A small sound classifier, trained from scratch: norm batchnorm, depths [16].
Rows from block 6, named by matrix and row number. Rows with one number belong to one channel. Each number is 500 + 40 x the weight over its row's rms, rounded and kept within 0 to 999. All counts start at 0. Numbers have three digits each.
# filt: filter width-5 conv, dilation 2 (model.blocks.6.filt.weight, 192x192x5), inputs 0-47, a 5 kernel for each
# gate: gate width-5 conv, dilation 2 (model.blocks.6.gate.weight, 192x192x5), inputs 0-47, a 5 kernel for each
# out: residual pointwise conv (model.blocks.6.out.weight, 192x192x1, transposed), outputs 0-191
filt.183:454494540580495528463555510572540435496479432492475464485523524492552470536503481430444497518517499463543422488523445575467487426495504483525451551490415499566454430518459439480516467560556532525485461481499521412464617504417483505507500458535436523543479408563489539535531543517522491567467478515495453536521527536489511501453489488483493482485408399557517486478513496579517478566510467470629457486511491497517482515508468556452555528443509526507522557531518515531520487501478530524590481483538479516487492507474483433490490466540558515478496513546579496532514518506435547489548341531565506526463529469459475516461490456535543548545497488591496464455450495517498581598503536484490463525548529479477443568505487534487566
filt.184:464466517571528481491486488499492491502516455478474496450517450525474528521464507487522507527468496508474469572485494463538511511539540560453515540451411467509418423443503489503438436458423490488551511510513529498518504471465554557504554550514479448543564474517567574570511570530534478497511536479475528485560531522493524494561493505530468546495519515528518484465492540527503478573520514472589483518620490427576428518476426516481493526476504464408434451489545453532508479444527391506520523530557484498566531505587453487498483538511466503498450475501474477510616510496475449496503489443518518413425550481519480519487520541448465522545491493487539422511452500510481499473509458497558565493417564527510508493421541527528529
filt.185:491417568538520410492457486519478490518500568434511586518527543541488477495473553518449451491503518490414516516490466509568601524515544548507467516467453504568582558467542499472503542554473455594539550446499513506504606501487521479532502478480484494534468407489541543508591513540458508463497529515507526483534497532509484578540566502528492484489458439516489537458491546484528594496509484532413515482503477444380482563620485555482536469483536532520410532507520551523453463572535512491549531502510464541538472432444516440556425495493438538569447479519506527541559561530472445570525479486514441435454546606383499453502490435506452503480543454527585467515494542536472478467486489559535496496508458481450522496448543476474569
filt.186:502524483475537493470479509558516473487467524570503413492494465503562511463483453491496493478503506493543486513524423444514470488503507482554507431559524532472507483542526484470539552440512581463536522539532506458492515604506515463472494498502544569491482470488430513450482509525474472566507484468479507518529504524557470436528485431539498487471601449453461502466496483563439446383536522432532497531547484516474470453473507478539535451496467480515426507509470453497527554538546529506487471504486494509497452544482573530466578496533417499480507522473455473510477473495492594565513490547563492537533547508568571551445483444564511544522471554490450471465541478431411497459540575481463545508526454507508508509446502500476483
gate.183:488562525490520508505455519506450470535465533510435482520530531546569456471468561460505508478491553504511451459452545437492500433511467403522516524582512500442509463493492563510572442420478504489512581553511463554444554544478549541494489502485529485457442474524564466459490569441503498501453478416489546460527501504478529465460499512482480476454540487492525530522512455453527496553536501526507590471465456454516506523499546503524497510525520518534444614495465467430447478518542462434517491451452558551503483477484570481516494543517536517497560466456483520477487542496477454561484474528488483442530587481416493519488398494495513477389465497451509482450496550529436451505478534522472516501467443447490538524562474459475486
gate.184:484505525426466510458478515445427495514476470440488503533508525473424552536492460473519531503492511455523509583488489559492422515488491503550560515481573435437484517442502576589540446564504558488504582520536554556528486511434515510473465475517472475454500501605476461493491510514531566504559517531516452549453525511555524498550588511520502522484478382383462453590448503445516514524559472507496474557471470586534519516610489509435450498586576488523514504492480486551525492448422440481473477488476496424436517502506507525513524510511488557528505500526447431541546477495506471488503489505437508522490483520514505590559468493509412508495463460467480461494508463418511507482485512444524516519502495504492504551556533485539452
gate.185:469502520557581491513535524503495450477485421437515528508539441484505496466495486462522490475485500491477500492439508506465458427484572468502566556525461519517531449525458461524590474584530516541482478508458562569459578577443454458494473514510532494512530463565510475460451454478481554444486525507479448508501556453454424511523444527494529551533527474447479447506485524575460505490592536553483524471448568537515467503510532447525406468425481523524512485493465415507599493534446401481539431502465550499507589483555539544486503586503488477481488543532509462486495454550398454486410431419478495533539466577626523579597507502465478417424459427522531541554532551489469534534470493586549497532526497516450448455434431474559443
gate.186:548460434492539466494429494522560475497494456478568533555490507519425461544565553520506502492522503483515578547546580504484391467467550548499462455567421522533509501478556522492487481551467462508454486489488479532531467514469502481528470416455538546507492559453456480478453468517557493517424473474532490594587530506553509449482528461534507546554499485599537563550507460534423452474483444459446487541528465519504523485552553515570498487552490515454463518626495523504401504513449450456518525516437520509446460455460522428449516532481419468508453458545577503470483477465498468546564410464407363478498541462449572548554541508426470577454475500475517531508534511513558513432517495446451500583427525508507472525572503468560518
out.183:432482553471444566474489553462529556554486606503416477458443432464488571526508439543457516478487510450506484502524490467558535508501429501434536482467527500447463484493526513480561475545552490518465524506422480536512505466452474480514523512523461486474517535552539508488457514526512543488457424475549402494469525516511510504501445455499571570501471462482509474448521486523510468463529445499490494449511474506543531563511552493501438469568548524486442527526538543468516557514358527522435531477501526394490486549507542483488571471463488578450464451457594470499476508513518556505
out.184:527545539515525470565517520515568476542591533466463549519485498444501520516491473512480511532504500451430493439503511548426497522507561507537596559554528513486562537501537498486559521533437517503559505512543512488529442483465536420507448569555517491453470441534503498542550415515462436466498433439515535524559486474479528478569476492487477500516493457599587499452505525433431520516516448511580538513499489452542479517516520440499501525503442553492533524568474570417489452488487481492435490471501536494546481553412499525550481523460510510533515565440514428508583525526513454514
out.185:528500516468490523499547460434510545456468580472577489507550478515508446497469492504486533494466548499507505508441501571440533524474509524480479443548441525466456580512502529480382521528531519540569465500483470528516480518496481460541564456481513505562501584492440481555459484484520455495562575431544565543522550550513505530453530537459441467482534564474496519412536432488495476503503467580475454567493554541520476525560513523526539607474499475576513541465569509509509475515460423514570491516529443464424465472513448510444472445421497545500484538509504428491467508471492495477
out.186:536545443500522599506560503498457531431478475436541504474495503535493486427536493600529466526461522518499400522496479517480477502458550513510507437530515503484486565452505511499533505443471472534581486460549458523521561488551454471520554538521456488510526539479501432535568530404531539543468520402534487607549495487518484483516483500474542537514494551500459531455520529578548520477506495495457464453495507481518563451491490424479420529564465501499539474470553484490497460463456525437556547474496417499475509515472599464529408532501513556436545484530477540493530441483463552503